Rows from block 8 of the encoder, named by matrix and row number. Each number is 128 + 32 x the weight over its row's rms, rounded and kept within 0 to 255. All counts start at 0. Numbers have three digits each. After the name is the row's rms in percent of the matrix's.
# convs0: reduce pointwise conv (encoder.blocks.8.convs.0.weight, 144x288x1x1), inputs 216-287
convs0.0 093:148105079147145144162122051105162118163136028170099104137093157167143114073154165084174133141117186116135169095083124149117141138135160138117122113097172089136150114128100124080140131092163174159183134143126189133132
convs0.1 091:107168059138121141111136156158109168140119143127111159136117088054122170150119111177121186131116102105075153130117116111158124115175113120087145146099134199167151167147109123143108153141094122122125126095119134151075
convs0.2 107:118140075117124136111098164146174146088190163113139087135120156096137079057091172165118136075158123136147140141174128151099133150113161134196126183111194083086096116147102107115187102110109141117086114149143102118178
convs0.3 106:133160154193128092145106145077177092173159086188108152130161152042125112177106157010217129138114126128141142086100121159156107111145148097105132155141066140093117091175134160133150121152109104132158125150126130144099
convs0.4 100:138089143100122144165115107149118159119081131165107149154138127062155137126159124134145160135116165054131134075160150107179149134145159113162116151143086212102118152175133110118111140159152140110144153176110200128123
convs0.5 106:122104165112099107136126166172137166140142120153124051111142118105133083153113143153121132139105066102127118161096162117200166154141142085135141123149059156132026145116127142162167124067141133115151174144152088195095
convs0.6 106:141089136095103120142124169083106126112137142132148124116090113186121119136110150123124153087112139093124090146125156123112137164116164113138143142153099165139153176089138110131155089133138137147070127106083105087119
convs0.7 086:066178111123144103119114112156151157191143122181159188057134112070112132121172113132156155147115130140138143115168119120154177171145151134158114116185110133137143113194112117141129135149149156124092112098133141169087
convs0.8 099:146198084099158138174125075114079167127177049166069181128151160081119123160134114075169140109178117136080098103064137089101096138147118189136110110100134149180180134156107130123157129105078130127110128117093121133110
convs0.9 099:109118160107114120154143107201133140174082134114143114133105184109129176120165118125092161171125096145212148090218098135151118135127142160105141107095159143120124141121143149128181094106133128090196098122133122087111
convs0.10 102:090111188095149133157156172109071093090119192106115124099148111173090174120107176154056047119079061105194130135153106119070114111135132109099149151143110104108120150086136183090115137096150103127159120135146105139126
convs0.11 110:123139183119121122116140137051107119125144110156066236094165138033187113108075131125097118093155148166153109123106108184157109072121138076099125151128116138085154142123083121122177085129153173159236093143129137135141
convs0.12 104:115097138117137122130179153133173140124147131218119157139107152066174102108131111134198140120103231121105125098158130138119181146124121136142120136173191149124098135130127105106153140170114109124167145151109124138091
convs0.13 099:121118107131132124113142147138165102069144069099090151097116181148106103131152119165102136145115092119099123074118129155117131080170116119116085138163181152105115171150163155150187116162126110096117165111134211094093
convs0.14 106:130123132153180134103130093067074137118116104132152139161157145117168115154133113096088163119151165149109102114137080163170151117222169069089112149124162169107171135068151083101137082107105127115123120127095154117121
convs0.15 107:152154086152151101111097122122135090099157137100105120097099108181119131107147130124187109134127195120045037174057092149134114100142108150156129153103180136101176142149129106125154138108140136126111126087131148163105
convs0.16 121:130134122119137127126148156137121138132131116129159096128170143129133104107154125150149139040136133152125123168126137103146124132148132105124136126126000152106125132106104090154115122117109111158062159141140072141158
convs0.17 097:150144120100103142169075150127113140137111176150115172155201130122085117116139116124180141062126134121113101135121083108114152148085118114159096170143161171131144178167081108139092120087137190117194144176091158137141
convs0.18 086:180130161148120146093138101082071086096155201094092146146114095221116105199171138102099144129163088106176140138173103118126072161146094124125123146092154103154169151172105140123135152096129147103123132133158128127132
convs0.19 085:116114138122130203087111167193116116146102167153131147128121138152145175063093100207134138073143099181114171130192095096083115109095178129135130134101139144143115136158099114092113107076150103128045094109189091061096
convs0.20 089:152119121103138093164156199160119132091126204124134119130103075103080122123163083205134112141135102100094104115146129142070114179096098068147127146074106143084096126101144138131105137117113140136127151125159115172195
convs0.21 082:131075125098198134102167119133197186089173128197080150153151200043140106080153109111162101125190108093147105077078102135223140141122135108137107141097122148108166100156118159139153145103148126119112133132163192149096
convs0.22 094:102154178098112124121131179118149138098151187166120118128172147068125145234134139142160117166119156171198110141134144176191160147085136096079190169122096130128188100142151091092128101135131074146166150137117093137077
convs0.23 103:130112178123122118181172123206140057118136121137134109137150090070121177191095225127079160155074062122154158184137091141157159133125105143170112090160171130118171097103180146119152147128107168157164134092092081124128
convs0.24 094:123161176076108105152150158218138138146032142151107121151156125127113160144165094138060118147059098115163093150147118171096170168116105137138155117106123133097128137104116169147103135120121111115123154166205103155114
convs0.25 094:081128133107125112107105098098151137081154146175147107076156111192153114108164145179175162134113139139107085131107150123139076165126152104148086144089200192104102143124155073116083096155134119128130127105098102164174
convs0.26 091:146088209130118134116132194122160077081123212154122114154118109122164157079174090151177127162112119157202124067180095131120096049127067121185165139086204154105162140164116101123126132143145130148197116160158136107143
convs0.27 106:118158072114149174128095142155143129111143165142126126159144126018146133090105100110158145142124121133097117155138103184188149122109112144086131186158035070132117096171123116136134144133112102102128120160133135118157
convs0.28 098:130168110109106156112144117180162131125134171100146125083080144122128132172115149160106129192128094088221116109203164093088162150127136090152149107169178108161106121051104119121153180141143209160133156164111092135042
convs0.29 131:112152100108130137140144111153153162101128120064145137121082161113097186117122112151084153180147090125148109126157144092107158161078106130103137164134132103148123138127125146119099156109123110128160129127104141150178
convs0.30 114:115148139142131161093127108171145172169123145089118154151099151104154165158100175104101149141170131075118138124153131106119105080114148120134127095128180091147104101117119080135144123160160163160154117158134202139068
convs0.31 111:093150111135151125096121125186171136132150107085151144129137143087139157189125130110118154167162134134145141169152130055156118144115089132140154162155108119161163162187125133107139130126106098144144169136102153123096
convs0.32 081:116144140137139076141115113130150132177136148124121097131146119112093141082101147089103072137125080136172127078140122145133109118160140100108094119134130169101136097080076130154123133164118140136139114115106136129121
convs0.33 094:106153073121155115138110121104149122144111153183140155141175139101165172129095166099104191123160172136130098110140096069215132137159112108078086120114132067111171118082103135129135137145168159171140104157143220121054
convs0.34 095:105119119068069128179146116066108162096116094051121093115127126149148185164165162144093136082150114121107110121157132028162095133183147139151117150150077157102180095120154157108123160151152070076116116054133107127159
convs0.35 097:092145101120130130112118097177096133117102114138177115127110144115146134158139102124039166072123129180140139106121173092071113130152130144101110173136126158162118137122105154121103152102116098163098143084124052097064
convs0.36 111:120171150138119140124134078097099146145120117068123175104105143143137159119145130143105151114126184114144124101149086093104177128145101116123114144124210151140141125105158139087115140142111081152157106096138140110102
convs0.37 123:103145121115118136112144126124112139124129135160137116140173112091142119124150110120161131087156149130119132174145147092153114109148114137120122143129032180135145139082141109124142144105114099113109135127116067135128
convs0.38 102:094130128113102129183160130133112179150115132167110132163079154145133134111139171111143138055155168120103131119148143094106101117142158097117119113134151143137113153048109154118120123149121123117141094162140152105124
convs0.39 110:121161113114118142131144168126114090142123134122122095120123096152126117129106184161145130000142081147129127169140119126125138104133143153174127119117126145148126175017128112148148149118125124104112131089115033143163
convs0.40 089:145131118120084111140104176100138075133114141121081079103188134188092170106102114121087103138087107105133124175151137162190105127179081082087137082125122111101118126106126132174140169167133112153136142137125060142124
convs0.41 088:122173117122110109125110110111111150120145094092110103153160155180143120103121131093139055147084090134138190138130146084093116091144120153122129108126110107086073121112130149140117167086119040107117119133123093160180
convs0.42 114:162145105094146130111148070114092127122121086133110103135142143140129106139144167109120154110138135153107144139065132160152136047115119138178116128142059125145202143129145085164165126116124150096104119070102054084040
convs0.43 108:144134148102138143154149124125150115094133154168127117167116108058119151091122106152161164123139162101120109095183131143152161168112111136082137135165117166140082094110139092133141131191127153093133154143154129146115
convs0.44 088:173100148120137114119130063142149153087147106126164079136132111036137151127163153121117152198098165157139111113089141105219118137125126101116188145109095133101186085130126145105111129165144111103163160034106096190088
convs0.45 086:067134176181100095131116133120185147195078143132142132131106144125136149124108091166108116120091105083103161076173121118160146125095156091140111126148126080150115159109131103145123145133162132152123169166104089089121
convs0.46 090:157118130162183177149114091135125133116147070156093153106106166134102123174125191100126188141101157169054137100084151135124131082154152144102155156139113107148132118138155173092126115164129156122146106095152229141099
convs0.47 105:149154087110142132136143137143051143107120100093117120157143099110129155156118137152103092083132129154130119141106133134061106137131114133159106150148100161138111125090109119166122147097139062088113115079121000146149
convs0.48 083:086131213117129159086123169169121101131101125142068093135174105086096125157117082142115134140139124126184086149102165135112149137157093125132116044145178176130136127131122127158159135124144121127112094094154158107128
convs0.49 110:130106122174118180102141162210150128144147128192128104102140146058124123148116127127165120058148167106120150150205122087141186107160167143147157142081129134102086081087094084116146117091150135154120123154131110160148
convs0.50 096:085135109083120134160106087101145154132122046138134167114149115139105097129087161114134153095161083149101126140076141177172137154175182117104073101105090140133123147133133128105127111117139122105116090170132160222168
convs0.51 099:130136126132110111146133075131149140070127129147052114110066170165136135118170147131130105139134155041092113098134144133149169120128135127093124104114154152118131132110137133133112088165145143151127122128120208104112
convs0.52 087:175139072161086161106141164100137097092139127131102157138109118162144153115144149131093144118179130191074138128174095147142072069092109089124117120140103067150122173198116124094121156160060106132107128186095133061118
convs0.53 081:148126210128131136114106109152162098167138142124146138156145176126123125130127119112144122102087143149192144121225142180153121092091129130172071132116098113103112104062131133140128095144140089118102144132120053090149
convs0.54 149:140146140126141122154150119100142128112137125130123142108082149138125140108112153143106157139107107092126121107125139116133187143128126093133139112119206118118109116122154138125102127157126136111174136154166176124118
convs0.55 109:078179140102172140084113127119116127124128144167141130125150106115127155188138145146118101050110119084123149126150130092122134113162113086111120128125085105180116118148134096132142149133075112166102157110151118146143
convs0.56 138:125123113116131127101145140140117116123121126163130110126161110112141112137144123137130104093124099156144132163115134133125095116144114121123129128125020153138116134148109119143151129087117100128100143115123082142162
convs0.57 113:094127135111118108148113123161101146130106144131117129114142112061129131175135098119118117094131146169124127127133153098151092106158109118109118126124025132144175124119118151148145092141108103132119124109136123103122
convs0.58 095:094142113148147153105147128134201154103144117172095121107090138075088122193102122129131179140139165110096135128155124116157151124053138143139095186107141077143129149128143197135066112157137067131116154102205162123087
convs0.59 090:109145110095125123096152189102125125118160138153145109113158106134132147099131100137117096024154065151160145127124141150152127101136147136144149109138022146129140127172120099134124138096117135101110146109117058117162
convs0.60 105:152141090120087123209120067220133106116137050055104119149103139085133120184079196080081093177132082066169194125105134122122147196129113108140149095134153082105142119121130161109181136125137146139164113131120119183149
convs0.61 144:116135146111125124156153137137154126124135127209120112129097127099135133099133162151175148088126190117135115098149157113146168127143136090133127140129169143124098142114124143124106136176121137123097133145133130128136
convs0.62 107:111095127135136095099147067088143164156137080112181115131121175104161132137143142080140113152118094172133140152061115133145139124138147160124117147141000105149118114153131134082132130109125137164139130130143094129100
convs0.63 105:139147135164146144106141084173143134133107089015122166140131134184091123171104156083086136112137120121117122134174174070151118136078181146116131109174179173150140163121119093155133132098165164186140145127117074165125
convs0.64 094:147111149111125145091119111121118108071123153095100153141100106217119174067128087140103114192086139114138087137103109170159060081159163132138069172143123130137104130122105121119185106156128140146148161170162203057105
convs0.65 094:123117139119134115139129194113112128103100157187143204180121121080106112080120101146223112109103150138180137060123099170159089153121127111138058103089179150116177116151088134126156137171156157106143147162100142155130
convs0.66 102:117148084121119148140105115151118119095078162080133120154141109174089140186106137166099116035148147134103154128183107114111123155140100136124110114125176099151192121127143154145116078127086095058093145129155152132123
convs0.67 086:126132104107130193115148095140121184138150000107112111104131151149181080159081118120130104130131142081092125159115117115116141086157151112093129136132096142159084129132167118110120123137130076162123124125130090142161
convs0.68 116:128124105127105138164140191136149135090159159140125105112115139193141107134149139141165148077161153120128134101176160111138126151132123084147151107119154111089102149108169135135075120145121099144131109132111105116129
convs0.69 072:156135093108124100157153141120088121071162070171097128113095116073103008115185120120132144155160088095112139112027135123114162130189112130134121098137178118093118109203154149159070176128174129091158121113179193141109
convs0.70 098:134130094108104139118114116114127121109121133154133099139149175068160140138189122100152171155149171164109127136161161080188131111117115090108138173143080120166130094179126088136119142116113092140072105143114103135125
convs0.71 090:123129101120161127099123111196162151116127073110116058136131162083106128180167163106150089120092104126141156132093147151098106092172051169142124132158163134163119139079129185078131134092124101149165126067144068146127
convs0.72 116:136147134096130116146190136141109122096147145199155105122110126097142092118140153188171136098119173151108120100145142160130124153109147122155136110143156183143094141139136054134114141172148125129127114132165163140106
convs0.73 099:125134147123101116140120124173146162115161193139095131135123159030094147160086143131098116098150074117197152125188111115141138184141129086133123129108105091112124141097096076118168148124108121136112159147098138124127
convs0.74 098:127151097156154096084151151091251111125113122135182156136162160190119144158099130117159130072159108133080077151107115075159106117169108133058108124096127119116152173153091154110097079100109100096135135091151088120156
convs0.75 112:134128154119131127101142135121145138126142145156155103092089142085147207198124091164067104127099145086109068142162133135115170129104088086118138118108107103151110121109178088124110144130114114129143170108120095143135
convs0.76 082:051147159083170111111102126118098142151114109073136107139097139034099124132162205136157111124116190145084129134122094099148164136103104123135132135108018169128141113136129097144144143113146139116137140140096138129124
convs0.77 109:135160115136168121123049161116073103132161113066133146148162109151079113084153090101128113071145094166097155152139125115132106122113123161123131144158078141140123130107105138129154143107112123192125130160106111126148
convs0.78 103:134147104105168139117188117106145145171174106211140116070150167142137117170176160140138106123157178129125134102124123150079203133140148075096131123146111122101090124126129111123106118090128165096077136138115089103140
convs0.79 102:131141163126126162135156158177170175133101164146129099120116113199082149129178098130147136164104169100140149068165090102110139143094115131108109124124157071097144124103098145106183161139114174110146107161140081078178
convs0.80 100:137164119137108107148145107120085189135098083057129101133161107233115082117145138146093080059109090161128165137175134127135098109121120151120128155108085168155102135069099076134131120112111102114148159155136017129184
convs0.81 076:142138100150133099128121154081118126098088067105139155173130089059145149077147090130113110169115109085173118149090130098132153169137078133079143171106122162092116079099126169128117136127121161117111123117090152163175
convs0.82 097:153118116093130147141137112086137066142093095088137157123086117187142103149079114141105116053158067131128099155119094090184098077095143122179110152159106052202139179097157128168157177177177092111122157135157052118151
convs0.83 127:129110106158115111098103130129118170126103148040153133158146120200121134185135130162092100104127076154146143125181119101080108129096129117123161198069115120129082138166175134119156096129102087120124163129134104126135
convs0.84 100:118117114136152135076143056218111073142128032056123114102087137179088095114137106119087132148084058080146119149092156137158123146115127139150131113122161093130150158097147136121115125161123121082164126061147117110199
convs0.85 100:078080137097082162173145108139095115147124071187145105117104117156137145142168155149135130175119072141131115122065130130159116130171141100087099116103060097141126174096188155143077069135153101117163143108149123168095
convs0.86 104:137164144116139134124112143085192140122139090060166098153141135162137113167093138134223117088090092122141112124088158052079100068136112092129167162109114180139091086106124134148142100112144115104104148141114034145166
convs0.87 090:131132132129119151161130129156161128114149037103096124101102144114160091132174150132151144114119181082079158110089111082205181065140110131147110168152132081126138149143116157159127111110145105132168118146162133188188
convs0.88 092:115084114097147130130103143170137142130134197186183126120169111099106127150111166133142149106127100127128101135127148098190127186138087074131124136107108139187136100140114144147133160161093117171103132114139139126129
convs0.89 092:123096108114026132191111175139149111151070099201082101151137120094159076114123113110132116090104139039149140103105154108152176172169192089116164146140102137101090104079140136119153098176109118144107101182189195144173
convs0.90 108:132132163136129132182127120179156091102138121155108111127145130142122118151086120121171125117128147077092123093112126187125180095169093108161133092125157096088128149101151157147110119128103112146183090225168214219140
convs0.91 110:122132124103126152157158131127129117147135140200111147134103118160119136091129156148176157097141173093085111132118130123114152173135145128130132131130179105092148108095150104130131101178119168105120093163116146142095
convs0.92 105:113124122092081140133134139144078106136109149174141109129153139041176104090179135170170126082135056144163132142125094205096091115123111114172144127104073189132122108106117106154139146120118108105119116094149010162121
convs0.93 109:141092172134143125116115152098109137110109136124148134131154131104134108091135077153103102150136086148150154154155106160158121132155110123138137106135054126129115140154114176137170090129120068165166138162116077129117
convs0.94 109:106136165102123159151117153067187136068159192178094169134135127050160136085092140085091159129127179085159136087147119108141182173122128115134135133140200096077121114138119098122161147156135170136159158153126189126161
convs0.95 111:195117088139125129106153148087101127152111133192132125109147150137102111142115162115128158045190091183116119190172131130103129101117156113146129147094188142146176135108115125144175085120128107121130132090123058105113
convs0.96 106:128121113099136122147165141162136130141121128126158123125137098177135134120107127139092108064155055153143153153172111131116131108131140151116113125141063108129107146094136051152155124116129129109099133140133022118153
convs0.97 105:157133117109140138178119046141088153119104097149123136185123162178163110137174191095144142088141226132156144107125122093100103108126186125124115154140100102100108138133122089093162098167111166109125110157105155093121
convs0.98 095:157130119104111139111154074143131111102155099172128147125082158093155112089154110130171140237135098184157090107103114118103107179110118110114122170120164078128124157178152109134125135154144171135131161044145125097059
convs0.99 107:169126112076168170085118109147134125118125190126141153128128157152121143110147175167135090095136136149159104132218115078053125099059132199148133165109119032169125115113106102105139130149141113124163119079158117031119
convs0.100 087:098114044102124138131133154155084116085095054112118135167171103186131085067171137087093100157059168146158132122103144128149178162113123152098186122139157130133139080147119158092115112127128134172141121119101104119121
convs0.101 099:179097122105117112152137070137103143113144059060151143141114114204108158131106193056116134112125121133161166129103134142146087096138145127142103104147149141084166126085144201128146100180154083117141143068137094132137
convs0.102 094:111137145112136105125104106118097154077145091093095124116106095164156118149171166136075121152129175143134135142106107119115091086142149090177125122123062124134157160083122151111075134156149140148132143153119181107137
convs0.103 068:130124132089141146105139102155151132146124120074153124144128115103098187145105160115105101145079117114172145164110111119099165136109106157084109092126095110101140147138153104188171062161124126140115111105080149120057
convs0.104 095:129105141091085089129107190136102085123116104168135176099157122187122123124185166141102094096136104170199170089137126152106147127132163098132128101100094118136145118055139097116171106146116084102070144071152119079144
convs0.105 103:109174153150170154138140114015137084171052104166143116132117175109111148160124068101184151140095151144104092031137102116165126127149126101141132091135123172109094115061121103115225122092109188143086123196142154109112
convs0.106 066:208135149122120145085122127047151131097114174132093128132113140114161090120127105161153105117168101183159085094131115122137081109145131080189174108178151133131128099135123107156103154087129154145115124034183137114190
convs0.107 094:143106126094143131172146184189120126140087109206122156142155097174114161144168188114124142111112180050136140097085168145129143108147168135150099142135122177131118125087157137159131126116100102084120074206095181143113
convs0.108 113:135128081151153144150101136160116075143121100113162157111192115177105086131153162132194159052163092110132129124113145123100125093126153164162103157145115102107188116085143142121165111104109128029151112107096061121134
convs0.109 102:140120141127130114136136119146165119200114115133124096215154163149126138165143127103140101122113143028100094097137112102169166135142102093199089207163109130122106186099135120130141176158132106170133118143122203145143
convs0.110 087:137128099105141127125067161104162080109127094005170096150143085145139131143144150119068123106110043140160131148131133088102121170107161167154112159159154142119096178140155195114160132114147148124111166084129042122167
convs0.111 113:112129127133146132092111076180145131117154131086130123106177165117138123133147149124075148103112148136149155155199102067129163152135129145116148160089142135135122149154143130104136105110131120096137171130150118130119
convs0.112 099:126122126084086096140142148145135129103142138098107166089124148028106137070079095154122143070110115090082103135109087154194150143126109098133147085143163110080151132141121101094142125151169097073174161183164142186201
convs0.113 118:162158128152172156100138122122091099131176102089140128127070126183152166161173170130050168086130072155149126105136179173122172103135168112164137106097191145127094174172128113127141094153111177100141156112153112092106
convs0.114 098:158114132078076133215126149084098106149092137136085153116100121070148090194119172106064119165105104133146099113146127097187131137136108134141132138124113110115176150116154083150142131189151098092128114100135164154122
convs0.115 092:102159089154155092067122129145148158174114092094138146122132135076115100146177100120092125128125124160116141154120116109128116070122097116136157161115077163141162140135119126154116144140113067134099121115135075110070
convs0.116 092:122148137119135111120137078161063123099126107065156104082151138126112112182178163111097130111084171142143176159130141092102166120108090158190142107152099101134133143096152171114127133079127095095236111071155021138105
convs0.117 079:089161101117117138103169137194118113115150173094106141080104128151100186107142034197117118087105144086074077134084125066093113100114106168155121112111131106127123176165095133099091132077125085165155125173163141102125
convs0.118 086:135117138105122103111153123090137110054107141096091168101140148113093128102109143078098155173109051199214106120142152119115053144127114092091174056128123158156119106163128127129161118142097135164147092078126125172137
convs0.119 084:079195123109077162108129074139170108154101035153144120152108116141121088175131153136125123091113098163136185134171095146130173111149200136057117189117052074132117146120148103125130114139110125173152151110106066184104
convs0.120 106:120165135112163132087165137152162136108147227161141109105152142102103133101126136097187140115118165130196144122141117204127128130090116145166126122130198128108146137158121113129138107104109148088222133119131113095094
convs0.121 103:162126176147085058134120136110077102144091126073190126120122122097091147109138107086081144084084079155158116170181083157146123145140112049117111119136132120152110180114129086134155154150116190147108115149132125111189
convs0.122 092:103092175140112120117148150139186119099141117155108140107055169089091074199184172169114108137125167152116176110214098091215077148130149123184127105111188096127102141133141129106118115108167157124150150125140122179070
convs0.123 103:146151189127129074116134096084087169071131105043140110086085110155132060105132124107065144169143075116117146105117115115178176094107133137113096110120154162162136133121131136151158129150146178095159107102093080089159
convs0.124 103:188144082113151121106128047159140132098156097075115144117124162100120136110131143136118122161153130087082115146144102140089163120124123142114107138139192133129096147115110113125076127100139102160155183142116183163135
convs0.125 091:119117127137101147115120086052152144099106060137142190105098154140139124164173094077156134125162150186108091140129133153110150106087155153053141147106102124125128105106065103121151141119134077070202086076093150153151
convs0.126 108:126135183133099121154097104125144156097110066152122106135192179150161075130117113081186160083161186142143176097114147128147132189147155097138122125141118179074088127055103128157147125077110166119078161177118115188145
convs0.127 105:126124082118130176104135127112069096138113148177118174135158139151147147113157183131162172000163179111085086132124173122114113108130179100126125187138125232168208100090147086120135103141120133147125110199146132148116
convs0.128 075:124130138162105168121111069184157139170088108123098165097114085178136154099152149090091191178088157070138107137166170106152137146143114163101126150085104062161157147094176177075130086121108131118203140212111179113091
convs0.129 104:177143086105118143149159106080166183167145108147164122143080158170116095159136185118178110148085088112195104125159154069084127164102136155157149161098150111119144117066143135151103105120128173108149152014053029111166
convs0.130 084:145118130159132131166143139121114092138149090161110108158114155202094160146152146092198151108133146109115089159081126146094153113132143151198074142106151134134117121109146153104091137148130060153083097182111175110134
convs0.131 109:104135130152110096153126100160188135137153119196125120126139145065142145081145142126206160175139183103143095111074117130119123147115152146119142107122123177091190107096159058143069163185142112138186160114078101223048
convs0.132 088:144094089137103082138163126197113165154159208090149090126073137070131099136078169124093122130176068115133136141173159145120133142138108133211091149103150190112084132129134136136080071122156070129126118120090094145082
convs0.133 103:141106103131126116167166083186080139097083116080127156146106109159103140178141113160053123081142132089122149140199139086101145164146099202136135104134189103193138112099152073129146150108091103157113132115166148069134
convs0.134 112:107139106118087119126142095100112166120123099126124105141111158133142137087173111140092145099135192114129097060147131131114101123120119147119123134145163135117121119111126111116100113129142081125125100097145141190178
convs0.135 096:131130183086106164144135138132097149184120107120102147128122110056155105130128062148136118159145145143132118138121089172252090137166138084133102119142013084172096086204129111099092167130130113111080186125145088175163
convs0.136 077:150169076107189161100151098121133109192130155099084151153168165133115143217113206176132145077125171142103113168125108160146102133137157181145128140162148165087159168091151096168084142127117128109147129164097057183077
convs0.137 090:146152079112193139114151112159182115132127116150113142108162150146135197189152120088124147189109180168136106121110110067100190164139124103094144154110117090128090090166138177118150126149074137121148125133074205138033
convs0.138 094:108107096142147087109122121184158102123151134138161172093128118086159144137161121120141106125102106107101115151114132068146174120114071137099140138151176128131113163198122155104136168070170130125135136150171181183119
convs0.139 095:140202113116176111151102159139152107119168167143156115131171143100117161140134163058160130150108094168156126123169119086195126108092091096180099105137150085117175159100118106125146120142083120136110075109170084104098
convs0.140 093:099118110129093163083141112110140134128094138145157162186145180221100105090168109144166127101159170151168138093130156127087087114118139175160108170095073159161157138093108106111112086153117154121132137086124078132083
convs0.141 094:127119137064144167105154117168149112139134149162136096089153131130130117160240132103089139163120090132123145129097135144188136098100129179125118118132109138161138148223134126143139131130141119113201153070127136106103
convs0.142 070:136083129074106115142141111089099160081074120141143071117131171097129050110185088125097128152160138160181151152161147161127155157119147127068178171118082132139093041142101104156120132117129062128183137133176156115173
convs0.143 091:117120118100126106138139135171150128119129149122134133091177157145160146123089075165135110097106147144122124106137137066122157155131199109100175126144091137099137110123104164152163158149153115122093135149086112088126