Weights of a small image autoencoder: encoder activation relu, 8900 steps.
Rows from block 2 of the encoder of a small image autoencoder, named by matrix and row number. Rows with one number belong to one channel. Each number is 200 + 30 x the weight over its row's rms, rounded and kept within 0 to 999. All counts start at 0.
After each channel's rows are labels from the 100 images, of 14976, where the channel reaches its highest value: "top examples" is what is common among them. Only what is clearly more common there than usual is listed. The data: photos of plants, animals and fungi (iNaturalist). In brackets: how many of the 100, against the usual share in percent.
# convs1: grouped (16 groups) 3x3 conv (encoder.blocks.2.convs.1.weight, 64x4x3x3), inputs within the group 0-3, a 3x3 kernel for each
# convs2: expand pointwise conv (encoder.blocks.2.convs.2.weight, 128x64x1x1, transposed), outputs 0-63

convs1.42,186,150,177,197,170,201,213,202,194,235,267,303,211,213,240,172,208,210,236,227,186,213,199,218,219,181,181,164,215,228,222,213,233,183,213,226
convs2.42,186,190,236,184,250,234,241,196,193,187,178,174,154,184,225,217,176,172,202,202,194,150,215,169,225,185,220,189,150,142,211,189,191,215,210,207,149,195,147,140,221,200,225,140,195,153,196,175,234,208,194,233,189,191,205,201,247,152,208,163,202,222,204,198
top examples: class Aves (83 vs 55)

convs1.26,200,223,189,197,227,222,199,195,186,199,196,181,237,283,227,203,206,206,188,225,200,210,155,248,195,281,244,192,172,201,182,171,174,221,177,259
convs2.26,169,193,202,164,221,254,217,156,222,170,200,160,152,204,241,255,197,155,215,176,206,226,178,201,224,224,256,157,242,192,164,189,245,250,192,242,167,291,195,188,161,181,220,152,196,179,168,174,217,184,163,163,138,185,180,132,206,221,197,214,190,206,182,155
top examples: class Mammalia (25 vs 3.5)

convs1.12,223,189,170,180,202,196,240,216,207,192,210,181,236,119,247,237,164,191,214,179,174,185,228,152,227,197,168,206,228,186,254,164,165,219,238,222
convs2.12,181,213,156,233,226,211,197,201,183,201,217,181,203,170,212,200,207,220,217,268,209,244,200,203,204,238,177,174,166,210,258,215,198,206,199,238,158,207,242,211,158,181,200,234,205,239,188,199,236,219,199,254,229,256,205,195,147,211,215,177,145,173,173,173
top examples: order Passeriformes (50 vs 24.9)

convs1.0,206,233,225,210,189,167,192,172,206,181,214,191,201,159,177,239,212,254,201,176,174,204,163,200,200,232,267,192,199,174,260,210,264,175,248,164
convs2.0,154,202,182,195,224,230,134,260,196,186,219,212,204,168,219,220,162,208,248,185,163,167,202,233,187,198,170,156,199,199,151,183,185,190,220,242,158,250,187,235,182,200,222,203,158,223,211,136,203,210,252,213,235,160,179,131,168,215,182,195,140,190,219,195
top examples: order Passeriformes (55 vs 24.9)

convs1.11,225,173,213,191,178,176,221,155,162,198,239,193,212,305,213,173,179,189,171,192,188,198,253,254,218,219,189,197,179,187,151,198,181,221,189,202
convs2.11,162,181,231,153,177,171,225,177,287,161,220,188,198,168,241,244,211,153,129,195,160,236,173,99,161,180,211,194,196,195,218,189,230,207,241,196,168,170,196,209,190,183,220,187,122,207,179,199,238,178,172,182,189,179,181,167,237,167,168,138,202,203,184,157
top examples: phylum Arthropoda (62 vs 30.9); class Insecta (61 vs 29.2); order Lepidoptera (33 vs 13.7)

convs1.57,221,225,202,225,188,186,207,190,173,220,205,263,154,179,215,125,205,251,198,187,152,201,141,187,235,261,208,206,185,187,182,206,168,205,174,215
convs2.57,249,173,231,245,203,124,193,182,175,203,210,138,230,200,201,163,245,205,211,185,178,261,225,227,180,190,183,168,227,218,238,166,245,235,177,248,185,189,229,206,177,189,293,160,177,196,191,208,159,189,212,150,207,213,198,203,199,194,259,226,248,190,204,211
top examples: order Passeriformes (50 vs 24.9)

convs1.3,221,220,201,217,330,239,216,208,183,193,189,221,174,238,209,202,251,209,210,201,205,191,193,169,193,188,163,200,169,215,197,187,185,161,167,204
convs2.3,180,166,268,160,255,234,233,211,251,213,205,189,202,146,220,205,195,200,165,178,184,168,214,128,178,170,140,215,228,141,225,179,195,224,208,197,212,166,180,182,176,222,259,161,225,222,231,174,197,219,163,228,259,170,152,181,262,221,186,170,192,218,219,210
top examples: phylum Arthropoda (64 vs 30.9); class Insecta (62 vs 29.2)

convs1.30,188,202,203,170,171,207,187,142,203,211,200,193,215,206,178,198,167,204,253,145,232,218,171,166,135,278,211,191,217,190,172,210,232,176,163,230
convs2.30,178,191,222,180,179,220,277,157,212,205,181,137,242,218,197,206,161,194,198,229,219,259,205,218,209,179,187,295,165,219,267,207,183,208,211,185,226,214,219,220,218,180,181,180,199,138,190,191,228,211,185,166,218,218,182,211,180,205,209,225,213,179,199,194
top examples: order Passeriformes (66 vs 24.9)

convs1.37,272,235,223,211,227,186,143,160,160,178,171,183,157,184,211,245,205,205,165,174,194,201,205,197,197,229,230,245,210,200,244,183,223,165,224,161
convs2.37,184,192,152,164,174,167,188,198,183,240,214,187,230,201,156,169,231,205,163,180,201,172,232,224,220,131,189,151,190,207,232,200,221,140,193,197,214,187,204,201,174,193,167,199,233,221,231,222,156,188,227,139,197,188,235,226,198,195,223,161,179,221,155,238
top examples: order Passeriformes (51 vs 24.9)

convs1.17,205,214,221,188,139,201,228,195,190,204,173,180,188,257,168,157,238,188,201,195,206,185,266,206,161,157,174,202,209,214,227,143,200,189,270,212
convs2.17,214,217,240,222,208,203,218,253,219,195,146,196,155,190,246,186,241,205,230,226,207,198,240,227,235,252,290,179,195,198,161,250,231,168,139,154,173,180,193,171,209,193,200,186,220,228,243,207,235,164,202,227,218,205,189,165,154,228,161,219,201,187,244,220
top examples: order Passeriformes (53 vs 24.9)

convs1.56,199,153,176,232,212,230,187,207,236,162,139,203,224,180,197,223,260,234,243,240,203,245,186,227,223,265,226,208,213,208,199,212,160,177,184,208
convs2.56,215,206,161,208,151,190,204,175,134,216,192,158,136,243,218,248,224,173,176,189,209,211,197,201,184,153,215,116,122,223,206,190,240,174,181,182,157,213,189,205,111,189,222,169,210,195,188,163,213,182,136,104,211,222,218,196,237,175,218,215,182,185,167,205
top examples: class Aves (86 vs 55); order Passeriformes (50 vs 24.9)

convs1.16,175,207,168,181,223,211,243,149,202,190,195,189,205,171,159,184,308,200,188,160,179,218,220,183,209,236,193,205,224,189,215,145,185,234,178,211
convs2.16,207,238,165,177,213,227,155,236,183,205,239,207,186,209,192,159,222,219,201,151,214,228,219,278,213,223,203,219,223,194,122,171,208,200,195,183,217,186,252,189,193,203,257,176,153,231,232,179,184,229,267,187,162,194,190,191,165,209,213,224,199,153,234,221
top examples: order Passeriformes (52 vs 24.9)